Rows from block 4, named by matrix and row number. Rows with one number belong to one attention dimension. Each number is 128 + 32 x the weight over its row's rms, rounded and kept within 0 to 255. All counts start at 0. Numbers have three digits each. After the name is the row's rms in percent of the matrix's.
# v: attention value (model.blocks.4.attn.v.weight, 256x256), inputs 172-255
# proj: attention output (model.blocks.4.attn.proj.weight, 256x256, transposed), outputs 172-255
v.120 102:120081088091178079180187126123097121166153145082167106155151104087059134164052214092157119108132101152174120183163104072127123159143097151115144103155138128106145147162108133106102173150085111081103145127120142150151139105147125185111175121095093167122
proj.120 101:106131117183162110151121146136178161118119125139201096139127130150147078146185109079056104156124161144114123095144112142152101110093112123114172183091156126108110103123132122168047091148114126102212139154108139124142067085147113088141111118169120081090
v.121 106:072099112161147126086159155174173185131112155136100090131088151158157143117186074096096142128125117125093085135090182128093114139078107101132078176121131095126109166170110078179115082184135150096144122159158157130128147133110145124131147083099116105080
proj.121 109:123170184107089080115168114067130130136157154165175144147143079114095139118120091121158111100087105147110117147123079125121149137107121094112152162115103072121102114107109087129123112175141124158129092116109110141183093131116146182047097125085147133124
v.122 108:120134196151122197117165156061163120136111114085134126143071122140147119099115170095104142141103120175113161115107124095152113105105107105159185093162113085122107073150129066157164153144127122097091093138159161088210137140161179184125149177163090193140
proj.122 109:146129100144152102070138113116147109103126156187120136101212132099105086150146108083108111168143069065109166150073133153122164170156169166134091185098118133151088158103093112102157067137123101175144096112119116178171135088193138099064096084108132102107
v.123 102:175143097170075176167110145114101135172129092077103127104108110125176185123095104093113173093114097087100179092212109123094191056129078174083136126089155139173146135096126161139139208111145106186108159155106148177138088144153128115144134134120160140108
proj.123 097:121076076075093100124154127166174179136170084182126103120193141141126122105129111134150153154149105132205193144098145180156121178138183137153151136138083147072148174174145131146097118146127092070151098114155110117084122114090136120120176156131146107055
v.124 105:104148071131156157119201105093135059140077188128171093130173150168121198116124129130118103157123130150161147149131153136151109150151153137089080162177100203118151169126118133177141107162140144123170140120115116116185102135147171147083103077192195151179
proj.124 104:120137166137080123158099113161131166088118038176151099134158161126144138098132091139198137164172099099133150128142148115156104100161091074182145161139096129169133098213124071147129132126111141190174107123115117121134104126138167129125117166134117153113
v.125 106:082109217146161161209085135101129149183063114147137153120141185108125107074104136153133136097116121117099208167143144089151168132101104131080142076146125121131076088127151178176111095106121144090117098185135140113123109125126142093090069132150102112134
proj.125 104:171082026072145135124138101106097099062116126159134076069119104127143102145110060128101118106138128168130166108105162162115133134146169146141152103140113155134180184150148119113156097139085155128100114169127118104112156162161090136147118140111099178164
v.126 120:099081167145114097161095157197116172089109134128098093161099090131098129121193105122110123129153158149083132121072076179088110147114081146146120106099111175090141056072049142086132119165085143117083148140117070113069066145121187095157101105133140142165
proj.126 110:146034102138118186128134096079124125157154138144154088099184181071109122168069130081100117149125116105154123131219159093138144140174113103173129119197127130139151196130161131101119128104129123126149152129062125125118137095099147138148088156102125069143
v.127 093:126080072129150135135142168186083124174108168111143200127142121200105148202177115136039172164130101088133128114077108107175095114101105125127103188161113100064070118134111131106100062106089169121146158143143072137138085161107124117113095135106088120100
proj.127 093:109127163142091177151114125122193118135125128150152089196185185056105103135112097098168098071145159176135128155090129110111148154124150165109159198138173133133111078159153060130107131144142034149119149116139217098086161174145126104090131108153118149120
v.128 090:106087086136139097115105155096129159130133154161192169073122105218119181153130146124136130148087181154160156085124159098087069124126125160159115154122164089135172136147153216118093127114099176146110113138106169127137056143123139129189097163123108094122
proj.128 092:135156089134099154144140151144096121061171144128124161113127115077142107131065132158145121149164130155123114126121104142120133159186128110111138128160086156143093129124117128191136167124116143127133099152137088050095169122139150059056138100135099162123
v.129 094:136151132132088063112123139174143121164112118090116157137114147112126172123144161121097096075039150072166134088187150169169166130118124119143122161164158123138159160149068155206196165102088163149181167111125113160161145136141078135170118133144091155114
proj.129 090:175070141161123173132137159128186114043146154119145137094159175119171184185125106137159149085179164182119178103049106118153108108150173128136140119116116139158123169065169169165090106077190116113116139166136115166151151152164092097110164168112111087116
v.130 093:103110135134107154101119137076081151126141178179158202105107181124124098110095157140103174110125166148078165104162171122171111118082145127100131130130180171173139140168161176147082122107165092129128148100150180130069132143140171142145121141096144139134
proj.130 095:180145139146118101112158217159153094096150169195136107096122123084063146073096153114140090134170108136144104133125147084153150167133117140120117139160041122150137149116080135088163149139101145165140128153095078128152135151102118100132153124143153122139
v.131 098:106123097153068095137103117129163102182161101130115126160102106091115151145110146123165115191079139106161163165105204189126109114097163190085085123150107109116148129126148099164137153140112156154151122117144100142123105111143150225122154100156097137110
proj.131 096:140100104144071175095152142095109132160107147133141064139168129114130121152144096161118113143161110160218081138077113113104123139150110100139116126110126165116172169145183166132052146093146132085104158141181155196118156119128089078113184093070079058084
v.132 087:113108127088120080155062157120155164144145149127125140137129125156173127104155118117139095112101148199131180133078124117079119112121087122128136149135079059109122154214133150132099095131138191134121165122124163134098074185165148167081149132113112158054
proj.132 087:239109089145131157058159130079115092068222123085120117162142163073124122085124153166160107104118186104173062059143066177107131096134155131102097112179162161115146118074138133134107164134103146112166111157109117105098138159123081144131090143142182139183
v.133 106:157120112116170167114137152115184142130137111188181143172122167116110112072151185073140087169139141099159075116107134099165108125136130129113130071083078167110100197111095146113145169142116158088082100116042102151109131139152060143172120084172107161122
proj.133 101:104148124145133124206079095103058139141133100112201140123075128136170131111120129079084165120101110194124139080111144114122165134130163122164134080121193161113143099097174132101121090163158124142125124111187148151111153158153144143132148123083152130147
v.134 089:153099096071143169139135164143078083086134152118161125166129134111140137120151174037100193092142079128145083109169127096160165118105118093137110135099181105151102144089133161139090126172102129106118080129153134150173165141115127104091201167111155132172
proj.134 085:185139151112148142108189089022155161144112089131111140060108065115091115156140124171137133125144086202102164124149154122130130086136179157147148140092109130146089136106129071122127076135168127164139139157101113122073173102126076102109093128121117082122
v.135 094:105099143180166161158192165119123173113139157135184218084084122169139208173100142134127115114121131145151189157157120093137128113118097133135149141106154101097094107114138169113108117119053118073102131190126085162118143113123089104142096113078141135171
proj.135 099:114153122169158170097152086144127121115135113147118138126160164082172128168139127106077114143153165176100163148134151122158159137156141085175133131117178135152137135099134107170129175142138096105193110115115181107110092159153176102078162186133102143141
v.136 091:166118112157161101203130132156163130145121161122125149157083090044089102153127080170122121151183170173179189115113075146113113119152135114106150157091150093120194131137130107102113122137116097064109183105154118141133048173146154143132110137118146093153
proj.136 094:123097085128168139127076115150142092119136105169134133114166112146151106179106134154134105139075120124079106110113137164139162097072069103140137104090111111196100143152100114170155138138096115116110105172123136150152138124096173127129078099144126177104
v.137 104:141147069145110181095106144097156141157134055111149161143121119149141157141128106097172082082099139112140103192087169153102171081125116120085128140136101096103110130149128091174109186161133169164111110128093134098149128108183162145103150061114096171095
proj.137 097:101200091123107099101162077147098174138157133087164130120115149148135181128185161169130166129130154169161175147145092130152082165138139125105103162115149164110130096072147088100057117131079135129074135136103129159119105135052110132165108080159128130150
v.138 095:145205107149170147113136145136111110102132174103117141107143197171213140105175122081117153077112083132159134171208137080124144061084152197164146205149212129152111169072104119106135109092098143166164067131133122103173173181211127053136116125116171164115
proj.138 089:087097177108116110169121171142112113145099154082149103161155151084083120135111101119122130117148142090141160147060117147205068166184142138126120077110121141137121130071118131162109104126171088108133132156114086155111067112115147114136130155105101094089
v.139 096:069158121163100101053137103167141124118148164107161115157076083017127139210154165134149129153140102115099152211076168084065132112161173134104120137146136082146140097161142064088146094145111172163156120127091142121101117110178107165146176157167161094132
proj.139 097:139090137118185112127148110123111074186165104138144102103224170162118097074152105117078112106109132108163087166099122124116135109114115116137101211120161159180090120131160166170091063093064119122158116151162129132108162149080166128071112075127153154113
v.140 094:105090099112184137108171111149108094147127096146070037099129162146116105137144120091118143111074147138115058151138175119128058143130182191109157154177134164093122170144131119103146142204114149129166142150145143120127161121147136183155156089114084154112
proj.140 102:130126124132061077073137153158132107165139178156187155124109122116076182064130133126130169080184079151180148127124179078143137136134152108093118143112119089123205130076142141144076171136130118110131159148142046126089128163131072132081131158114138096123
v.141 097:128173103190107157126147162106142172116175071139087173132099143104126189140135128113149114143190185124142050119053187141121088061104100176138133134052112159161121131099138129064132098152115099152143080117160075174131192169120129174112173065151072112121
proj.141 098:123166129089157168133122104085079147133135137123161091135144119172112138108125122140119182109080046133144150154093121122101095217122124106110100114089095117184118098127180108181132141111202180113052175164112108159155150074152119134146138178115142127156
v.142 096:152107111118161170152070124126132108084146152191140084192188105130178109147086158173093096096139091178133104084212118093171091183148126118136131124112103152137150142111182106136131108134143155137104153126153117113080168086132156151091109160148103111105
proj.142 100:172170130130144129149145140147114157145132194118102136079088114086138144068148173062129128139150143106147112127102116060135166121100168151121118137148107159129164168115117147122141115160117102109189139065093143165140119094159081129181123145135084099123
v.143 096:101119205104139100144163131109129110096147190165144140152118140117125158056161133155136088186212133120133156168136153145196168053118144072145069161061142131121189087099178109099127159200148131183144100068121094125080129193105102098100173130125132143154
proj.143 098:165122098109126179120116123086158076148141109143180143127120071123170058165144086113106154150067116090099159148091088080116085120110086096092140111144114178162051112236120154111155117110094143116115141178101157160126114128067086197115107125086106132118
v.144 089:150146159140123054097189066152152136148089128084142085136141112101150124139090119184069072135151125115126118171148121152104104178135127100125142108162113129119128161144084096148071154138122147085183164124158160095161052140094129071098096166134084109130
proj.144 088:130086100143067166121071179128114122131192173160146193095127154170139118137147115183104128121151121106122099134110103094158089078148141125121153104144133130092089168105154147089092103110104119147106137134118132059131139160122148166167117114168160030164
v.145 100:130152200181118138173190117086113112101137128167111120094135095135098113131132107094157140174137087004128114170122103167136113139135163160148089099133145161167128201122103186125157097150133109130169112138123114175111202156101112151162133125126173100192
proj.145 111:155141116168121128111049153148139114142074117162130117098090099161133158144126139101121162074082107164101107126106125096102127187114089129194173128107154134152124127132165108100114121091083143082097060153111085134120093062141094102144149177065121130080
v.146 097:130083138140158120146129138115114223117105139111131171083141152166173145096150098145091106120116154154090088134114149152159124082151118129112130137088109083148166131113122142114156136128140141159163140079143093107136089166182165136079145050118103086175
proj.146 094:092128106105115134094129187110133112146160178131123138139119124109182087113091118168127146169124139116091135145136140169102080135106120087132157118194173077137126150138109092146133158111142124143132133168060125137162170140085161156169114106149146192155
v.147 096:172126139110102092140127083178135110145151137138125146122134085125148146145080106154126133141160099188159107119131046122122054203087091173133095170135168131124093094147189131075144133100129113120139111112061120133197145122134110114102170113071173102137
proj.147 096:122127107144102123149156091142114139125085134121140203110132101130145117186137178141100125125157126124060230149128173179166150086072098132112122084110129185149154117128066112248212109103138134123097097162183087064101089124087154145090130137134083148160
v.148 100:088100155095076130167114120090098104164135132129082170167089134112086130084115122182143151166141135166106190122105159155171142114129124109140138091150116145114127135196133162198152121121139130095126100161184159179115141119140173163124094178184155089177
proj.148 099:200130136130158187122130142126195169116149154142127114103129117118114127130146141090188085142112145115083014146125087056101163137144130153123130124152077143114147124194127147088116181099091123141167153100103114085172143184105122068137145094074128136130
v.149 092:146148195160138110137154077177153130209076090114118116172134125126165146160142053075147151112045128115171094095116074139202109068160145162153123097138123133179078128161109151138162121106106137222085126108128147170114154139191130140175160123033156197073
proj.149 093:163144128063118110129103154177137175105142129136160108131184162156113116149095127135084162097105109108145131092122203106144109124108136107150111130084179142102167130090164133176108200157136139058134133127154123149212180175131098098149126149160123174177
v.150 089:116098096170171121127099136119181148149116160109126080132162103168138133151126134087124082175110139144186131160096172173070111105085155107103090154151092171073100145142141106083110134115099142132086087139110123133156073159177144116129179087118162124138
proj.150 093:121131158148088084153127094133126131126126118107145165132157203122159105118089110141158130150116133166181155161154162151147111117179124147118129123121130107121106118106135113106073098128114142149085157097176107150137165135131135087110139166182103127144
v.151 110:122147062099182109131138139117104051149129173086130176113194128130140133130138091117131114099062142154124139169235091132141176082141140125133160157188145111081116077097108138158107133121073138184165109161124124099135138158100174093085118133090123201134
proj.151 106:141106144169123140147130074114186163119164116125105142133149174139153093122156131107156132168159151097100184139118126153146091157148134133115098086118084118124137117132088104130140094128182163088187136173129164133122117126115117124086076101169153091117
v.152 076:107110156146122097138109149120161155152153197094182104136136085189098137071154102127154172089084145115121089152085148170090136165084158154145138149145170136076173143070119142182073132176076191115177107195133120155104151127078139163113177123150147134135
proj.152 079:168130144142153167131128115072164116139090070168088124126121144082148149168130121082168108121149122219137155096108077174117112135115142119136208112135104146147164129140089134118120154167128102120047159122041112131081114125125027117131100144097123156169
v.153 102:093116167191151104137118130117184078150150162175101156115109114147127136135121081116117080137140186133137091150134107104124103106116085152108226142149148102095110145212131155166088169113155155122158129138153140113162116113159117227150122134128142127109
proj.153 107:170103080112148134166104087160075156138165137116171145092160132146116103100135127141152112110129128110151124182133133071150104078092162146176070093118078185150174082087072082146135084165116160095142153113068120118113036113118098081110085152124176085162
v.154 104:151223125166125115125117110098111138139133158152110154145149145149157124090134139139070097161144095121200138118122183196094085128087124101195071139120124155129166159135093118155182134119087114121144073102101102143165097150129171113140140136132187114106
proj.154 100:134111169155134221125128147114172168115125136084164106120106153146179090140117141089203087105062139111080177129119115115103089081092143102095186123123134141231112095154151112164078109081147133155111173184118117091117167061113126129155140158093097128092
v.155 100:138149151111110128061113115104171129115070113160178159111129147150171126101133097118171071058065111118135123168136136122065152104114104139099156101131104103147152135109162126137170124144194171136136119126072110100063090074143113150178142085120142145070
proj.155 094:126127112160170128144140153173137151159182095104140108118150141099164132130159127113119043151162175120204084158100035126191108104131170110140129123125198171187130097105109130117100086122138075109111108157115133149192177152144113121128109117101127158155
v.156 093:117133115130125171162123117077157154103113130172188144097218123100166085175124157109104097118152115128124130098120137144170099101119093132181137087139114096113166123128099161123073085013094174122090101123069105101121145110128147145089149118128129161142
proj.156 093:110141171164115061137201099180117093111130160135099152133052116154123172107115100110192194144052143112074102072179113165130121136101159140129138099114101090054202099134102085122129100158145160109145165102141114138116101076105122091113155142138114075122
v.157 091:108079200155130089175164202091113075126146137084100075138106098170039085143150080108175118117141188117119109108152096101138132107146129128136121131115146159090177125155128088141102080238151091154100139157122121103140125104106105157148181126111145187121
proj.157 088:159127082107102156133085112119122128132106109130134093107102153099147151108126106085102194112064116096181109171085137096085130150158142152179156123112152091123084138147115240074128175121124090126178131160184161180139083161159151144125092155132100099100
v.158 094:188145175159137119129222104128145132110102090178148083128143119162174119105156120159129103110128127116084138165172121110108116088197110107164119130127160120120140157169089145150104105120120130128146157128153156110165107113096185135085147137070134124125
proj.158 098:122128096135100172144110182149148158114162181178112109103120143118141109133144124125146123141095133163124101169150123138154100151095142158161179106149124129176144104111134113112141128112122140108109137191111116102100136105109081104158118091138136110109
v.159 099:091162061119165144119148098177149181168214176131084121137085104087155082099039131111093110174153124116131069139142198146145103169155139076158117122106106128162098106151083110119090164202121084121144102087132123128147155138127136139168099099130111153085
proj.159 092:138113119103123167164094123177115105114128158109169066178206154136084077101160121111088132110140096128143223054128120128074139134120127119086128117089174137199178148115158146170133109149137154170104116119153138147131100189118102148142128128150114110132
v.160 099:115124089164085089139149095064138190151127188094157159064099038105126108140085109176120099126122138062043162154044188124063159141101119095151132087162141103060092122135155158103113132175097144081142152140131166132143095079132163135087131187111138090132
proj.160 097:079139092150088118063114132148086078081162137134104129141124173137129127162125190093137133095131105183137134124195104118125151108155154108151124147122067070158202110175080096103107131119082087197111123161162052145110165096121135052189177056086129077154
v.161 087:099109179137188099134131142094121161071135110160110128090136091118156108050072070135151106159205090133165129108119127115151156159148174131112141096125098111187135124156129145090131092133192127111144117142150068142164138115102066181127144125158121081149
proj.161 081:153116116132147124110132168155124105133120183082114066147160154113131135135108121082106111135079183108062118105106088137090136116105119137181145144107167106093102085119098118096097091097120229108149134134119149119142122187097183175230161158121112117130
v.162 095:163127138105185169164123140137116082130162216166198147118154143118117097091129119049152096099144130146114091067151107150100146111166159131097122127093167138160108146101179128135119183119108114097075113135121122157131114189098135081162137106079178167125
proj.162 097:170141152131165145141096121072103183086121017149100092122090124103121089093081129058166109167156183139129147106150124118097148117126135149111128157100139118074115048191132121144155091132180123131162077097141128120139123086103139131162092073128118127153
v.163 095:053132148146127163166139100142197160122136083160122094153163105106098143072157178120062144177135084112112173088111125136149085127137087119139090115184137149178111116135147193098139133113157107081092163126121104090076117121175138175173058125207109122102
proj.163 093:182129116139079113163160123112104070093138165185115119188110139162112168101135108162140057068055126103100079168139161070145128150112142157112137139203100113143116120152201127130108137110106152177125108093131154189143126140168122112141126160118106112122
v.164 102:176152152205095178137173096099176110118074076119083141082129098116113122166097150121065095105175135179092076081096135068151104069120057118172164069146103115087083040151099147125159101080166096144080149107100125095145128104114088122064092103092111161090
proj.164 102:137131117117108078121132078107069094108116097114098098142133132175148121094115102108103162157054081149149162146214150164145096154076126115126104099129140114131124126107132066157108107160172079135094117106153150176185123075144172038128152126138104116141
v.165 087:156102114096141173063081093072133105138114145090129095110115128129102152162164086143115053141162113101142134123110139177165090123140159098115132191102075168118065182117119081107148177160174104120139117109137181152136077173122129075122134178118142089159
proj.165 091:097121168143094109151127157142128152121132184136108142095163130121101122185126120157153181088144106190104103139176097118058112093160165139106165082096129127089121111126121094134146102119116128166133109089121121139103156148153137145154101188152143175139
v.166 104:127072151198120119085145146112156058124114168153137118153140220115116107130135125085121131166095116091146142116146105066137152112136130122102161125104105146138168130200086134076175118060141104165137119088138131082159144127127094172154139109148199131131
proj.166 099:174133114162144074185137189159135107151163167154226120121109086094127146099077136123169105155109160104079104158098168128146106091136103185184148102136141166131087111101146152107075115174127104136153120131129154121128140173133177107074112077143142166088
v.167 090:122103170099191170189153105130077156140153146152109057137148123129139122138142140086121166151146103102110162101120178142117152134148163123165120153132116125082127186120137146139149094186086099122064148156155180131150144108159174163113190155160175123093
proj.167 094:137157088146108091121136133116087177150097126175123164112066127165122158145089158096151167151129161181105072144149152096109182137119124138152155136095141109051144107174181154072088147130133135138170147136156140111122149091083117161155148086112160121081
v.168 091:180104117148159156102169121140125126167113106164097155137099074088116153140117127114115142074138178076090140112132107071173096116112120144092121030138088109135120158116099148044185129119065106111100089122084078124127133139138102144147114135117112056098
proj.168 091:049146165062119113123071115143108059105129123144157129134100141146104102177129158112058136090113087152177121068105163115156148127121125096141096171139101106132137145116126114125114099155181109130102085106110084166142163168137144102096133102103112094135
v.169 092:067137109202162150147154137138187138154132193152114149110109137122160133155110134098079087160154082105130105110101133109107097106147116093159138137107102099169108137147084121102084095124111084105089117143150147111132049124245129188096150146169152131108
proj.169 090:138159149085185058157133119191136155130132176119120091121164196103103105154052148122146139146123139141170121143133155124121120114092145125172155078074168076137139105074165118178092147084162098156176201114135142179086149122115158097150137192161178160121
v.170 099:053127211176083143087138129061132119151201104119149184136088154118124121142103125195172105148118170142091118142099146151173152100125160152117134054130149129099122105211117095110155095132130098127105134112155152119113144105092098140155159138134139096132
proj.170 096:114154091172116149183067132162118121130121119097118167135165151172152112107198171136113120124120083128125135157128112114108114156125116086139148175123101128128076028124140145139102129133064131102126129089125162085167116104115183078182167123109122142096
v.171 097:119147160122038135156166096146079160139088137136173181172153136078117168184147101156164123108159147097129142120107082121115144093092066142139093076188151148122114088073155088120139180156059106059137116191113129160067096201094111143134082181084151138171
proj.171 096:117147112168167133092092099086171135119124046168080093108101148164108112177138092131128156073108073162084135140132125158092097152108150109133153122129080082119098132151154131167107096147174091145167112129150129154135124130185110120113110142078153180116
v.172 103:142129132100073113125163140119088096133179186123114110142095131204149130117123124160122143157171110125176163126085120143105116102090112151139111157124135134141139145130136122083132090108072112092152050112117212154105206150070103121117136100068155037085
proj.172 100:134098132142130220096092175076126122082120093162164117113147136064104180167092184073147124119099117168075073109157124143102074106184101107100130102133129155103129142160129119194171124201095177109153133141112081078081093142151035119067149138121107150127
v.173 104:144158098139129206139132185105114055094132096196114192153101119146158114126105187158161140091163174148111142198157138113148111125136122087115156085150160105123175128106147085153105089113137141098113149123070204118131149107088141091087151128149060134138
proj.173 107:129141151119088104081132098137110169164122139097079121112128084100146194097135109152165155154109115159170099139176115174175165119124144128140106112151104098169106163142092173105158077145081136161093115166172126165090105108146127128127111083168164092107
v.174 095:109176154094089111148129095133114118141091130067102105119144152113058098133115135136098119077070101130109127159146103064153147192135076123133112125158128144127082139150100142191140092110162221136181159165070102129144141133160147157120101131124126156138
proj.174 096:155101146163176092142158100177050119146079140140113116122100133113169147091135171136092161103088123107090108071094077189158150140151177119124113106127122141070147149086131151086052171110147045113122093132156125123134106128101141170072123078158163130123
v.175 092:130123087123129098088101161163149095133144158147178184133079100209138120163157126112143199148139145095159070154099098151104137189111145126095154105132107092172142114115170087108073172130139157128118197209150177187204127108073098098187153152153099126110
proj.175 100:118140136096146179141136081119049161177120119148115143076187106127112165111177173205103078090136106151105099092137133164148142080108120130126125097164080180147099126152110162149118096139085122129126132095151153102101148131128121143090093064176155131157
v.176 095:122139162161125114120155110087134112088109077146203104106155121139126101162156131098099076149122189123092129093123127134098138098110125164122164111126186153158180115068145099121099141115088118096106202162145105130089074112102130148111106115114133121171
proj.176 094:116091100196113122127180084137075104086145128111143106133093139131088191129098105137134149113142144143163115150132082167127097231127138170118095162111091104126062144086142139122094152101153142108149129118171188115126164080125122139170140143103121057121
v.177 094:074111115157084084093138104089119085153163136125103154077077074136115135156059115142106091145100200103070082213116180117144131115117092095076136064166087105089100122189118078142116143145165129105145132136169112152146153100117167158096090114156080086130
proj.177 092:133147109115181139110088123162095123134143106121149091116150145154131146085184134187153156160131096151239150115174106174113143160148112186173132098072080129156141088123201125155094124156136134154056141107140114114156104162205086116112128074153170100131
v.178 100:096175154110182130106189111128102151091142092170104120166185144094158164118139111125161122069142078144079140057141103109120047142132144104140130130088153143133102152073117104104114097121097150136092111111086120161044122151047098118149101142089128139068
proj.178 100:182105165100147111187144106146137120126141045167139147137122153138085062096121077070099148114129136096158114170094090081121193138126156143085118069169136115109168134142136175100135133130086116108154164097170196140123144117110137164125141190103074102124
v.179 091:127148117137153063153178211108094117139150126115100136142134099164087135136126159110182161133116142124163130132160161143157101157110123129134113088120093160137072134167079162161103079173123110119204102173164117156174117116129116097123115156116100106195
proj.179 086:137111136129115156129070115109122155113104134150089071097150168129124138070127098109057148095103111133126148081106127157117149139148143140138182088061118134101101138167120158057092134120129111102143134104126089142067103177158149076095139095144103140128
v.180 088:155088147106094105146164093134131116101136097107177099186097121097089098134158122128130149126119136126159137147150086068088088166105152092069138126149107182107161107114170178137119152116153162140117121164094142179131131123131086126127163183134145084182
proj.180 092:125110118120144180118123148104084177151168157136081157103123099110159141087127169156128131115141086180138149121140124128113101133148031081113151214149064135147140102152148094114145102141083106046126132164122150085118197137119140101136132112143108092135
v.181 097:146165124111118089126091154134166095124123146080115132126096148164140118142141138155110160122113085133149107130101162143181142127108152147118118157073133068136076115157133134113132075094177184170162129127125155146132150139147154080122213115078138108071
proj.181 093:127143160120103132090123171076108142127169080074117141123166127139152115125163124204052118155141113125170092133098147115105123157163163147182147136172131173143158134086158161156106125154103126082092127104076119119135173123147071090110122120139123120119
v.182 091:131155165119154093134128134116132117145135140088076103133102135147183134120132108129123183097082081142113118162218149119046127141181141153137122165134121097118146125159088076078141148104136170179096152076185111075095162160155177128129134137168136177058
proj.182 091:174164069110156166116107126130157108116130121162140189132126131118104164136130074164120109154135126102187139172114123112187171154127099158070120152125131130114120148118229161143099097114121148135139098171118111111153127129138136219147056128192155113190
v.183 093:195114140101137127166120128162120127189139153148093142168158098138148152135076080162147184100082125191112110135128145130151110185127083126123153151190077125090111135164109144139118131178106104101126144140111137163116164099152134150187086144122146108085
proj.183 089:122138158115100079148084130152151086095120129115117152136125196121152101110145188088075081133118116122124150102131146116136171129137135143111013117118193171122161166074066121153163124069151112109142071109137105105189089196107120103086129107143196198149
v.184 094:137148187135143146077160135128126159112187132150101073150145137108151075090132134132132149154149076149111120071153121108178056125147121182138140134095124146138104151155112218156145054147148137123151144147185134121147182120092113207117127113166117187077
proj.184 094:168130100141183146154146110088105102144133149152143122129140147121070200116121121106114107136114153098146079142111138089130150133145131152123130090194078160112144148095165122110139186172163111118079110062094165144146092163182139112142101207130091060169
v.185 100:117180149156170083128150122121169081097142150127149086127159173099103072114115135122090172082138063089145139082176120096148105170094119123152126163101178155103101158126114161143148135068207151114123152117106145126153146095171052076137137177095205137164
proj.185 101:136089164104186106136137086125069121107127098159161124110121107110153130152133139148034073097104169188115183121095153121153173109124171144139152144130092149119148106145130116071146103152119132122120193110119128144079130057080146125135133098140152094096
v.186 103:082151073090169104141079109149119129125110113087055095125079121111136076109167117079066153104166112153139158134153068101085163123063140102144136212099170135106082118088054109159102157176149132087138093099140132100136093154212174129121066109139127148123
proj.186 102:160070123074150094117094088125103146139061158090124120126140104145086170143096095168169125110136153130120134107124125109133115117138157131105116044074114138139163125136150104087139102140125100167157176184124121158113095134110109161151100138156143124112
v.187 092:184206184131158106135141137117115098141112158163141162115184146179132112112173083129074184105102125157128102119130072106110145115145119172144160093164152150149080151087113140138125149122161129101039138168092121113085091147143100093117133143162145162120
proj.187 091:126159113129184142155139084146101188181113102137112141147128136110096152106110145165142110135130105120100169119135144119177104105121147054105179134150172123114119113098068134105063129097149082141125116139140171169140164111150133135168123131110140114121
v.188 097:191133109149151168122125159114093134135102159068073157149169102118179165118142049109081170095122085127080120132178081129124134148118138122150107108122112160117095161102074097125170161079077172111144141167144160173083152183141136042104132142124177158163
proj.188 097:097087191105114150089104078129159167074163097126166123098145140197118149152077156118125121099141129134155103176128145113075188115215193143103085121156133146120142155127123094134110116145115142158127110111108131111137107106155140183137076164150183129136
v.189 091:114132171135095157072180102099161126084129064183139127126111086164108143166153109203153106134165198109139118111070119125137113152152073117090098065042112125103122138150099110133089115073113143155133133147079112156109120128153130211091107139149132104122
proj.189 089:127106148107122105164125106113090187097135145131191127130098176057098070129106110127123175154070072120155126141166105116117156170087137141155136109189034096150140155130122133182195185170104168111138164117082142081116071092181131106128135107143135100133
v.190 095:154117115113108117103107136134113065156128111107146079131179141134140150133059124114139131175103115122149158104120070058107115144112072109056130079100137084197145144158119120078153134091121094146109096091114192144146117150124096156136149139096188069106
proj.190 088:147142164180165058180115103127089103140128110132160121135125104160098138160114148117087137100173137035151095152143120171113128146080105155116151115129158184082073115071126127124125132160125143134124113091113091056078115131102193139157090136145135099134
v.191 089:140167176094109190137074115137086149144133047142150139157163173137122130132150146128150177160134119104097142098173120174146208113133119130162133130161171116095093129133117073133168143157185115151149168159109086146146116069108124128144105099096114152099
proj.191 096:120149163083061134138159153127115127212138179073147086084144132142130109166176123130111126135122130157128104151127136110115087131125172114136100154152132121098130108129141167129129177163188141087171157121175181160157134129174109143168150145093113136081
v.192 091:160159109112121111097127188107150086120110172135131098153168108137137125167132146125148075083105110113167076130141087143095093166049090138082119188114173127078113109103160140081144101096154164143159100094096141186131134199036141094126158126123142155178
proj.192 100:075129116141128127088097151161137170175111143144065116130124094134090181133190187146086100099158170086117135120040172150147163131117158091120134095159093105109209146132051138161136179109117088179195128095090152043124118113160093123133115142159100128103
v.193 106:078082159102124101179125156128173175082097067151105114129105099151121112127142154113099087096136131146154124129145095127163099125109103133154114204127123104089168084157071078102099060167172141139093119125200141113075145194138097153083096130136217128113
proj.193 108:127182112094070111097116110109087106167130124118079201137094145094146148080126086178156118213081117168085083074142151188130117165123214169129148100158134138095068106097170090150141127176113101072159166113111100086120092127129121106203153079096063119147
v.194 097:155117146107082108121180092121077075161138114111141128080098085149156112153176119079109132172151179116133148118115076121172168107211156111182181116108149076149157130151108155128106165100101112175124095109191095133178167136137140131103162118170129152173
proj.194 095:117080136106144169059120083115096205194110123125087133131148160083094135154073172158145166070144095153161071125153122159134168178131129142117134156200101148158120033049106083092142146137170154121120136152116117131134117088181120102160114158169124118134
v.195 115:147103116113109075137171095102137068175105087210109123089171109097186075119113096120166140100077095161158102100163124136148107129140178136112108104111125112101179189141153125115116076127128113102125111143125164121112129173146159111083127111156153113112
proj.195 112:115090141102091142086131069147108147111135112091111120094189132153146151133109154136075140156094140101100121182047143106163166047123108097096141137124134139117137138155146152142125163161144140104146130120086132108147107053107140087096111157110042142091
v.196 100:170137125151077162079113124172125148132102139089075089065047100110141070119150098124161118158101112151099199112148191174150160061103114093123122184115131107101150124165115067178175145088102160161100109155133101071149100101109113118120094102118127126134
proj.196 100:097100125119177145149144079104109090093131088140178099107186125194094172182104153081168169070100133122130083170197100085145134120164105122134090053105110174146139154157098182086134134172123123111109069108167117115116138126148101185196178188155114115044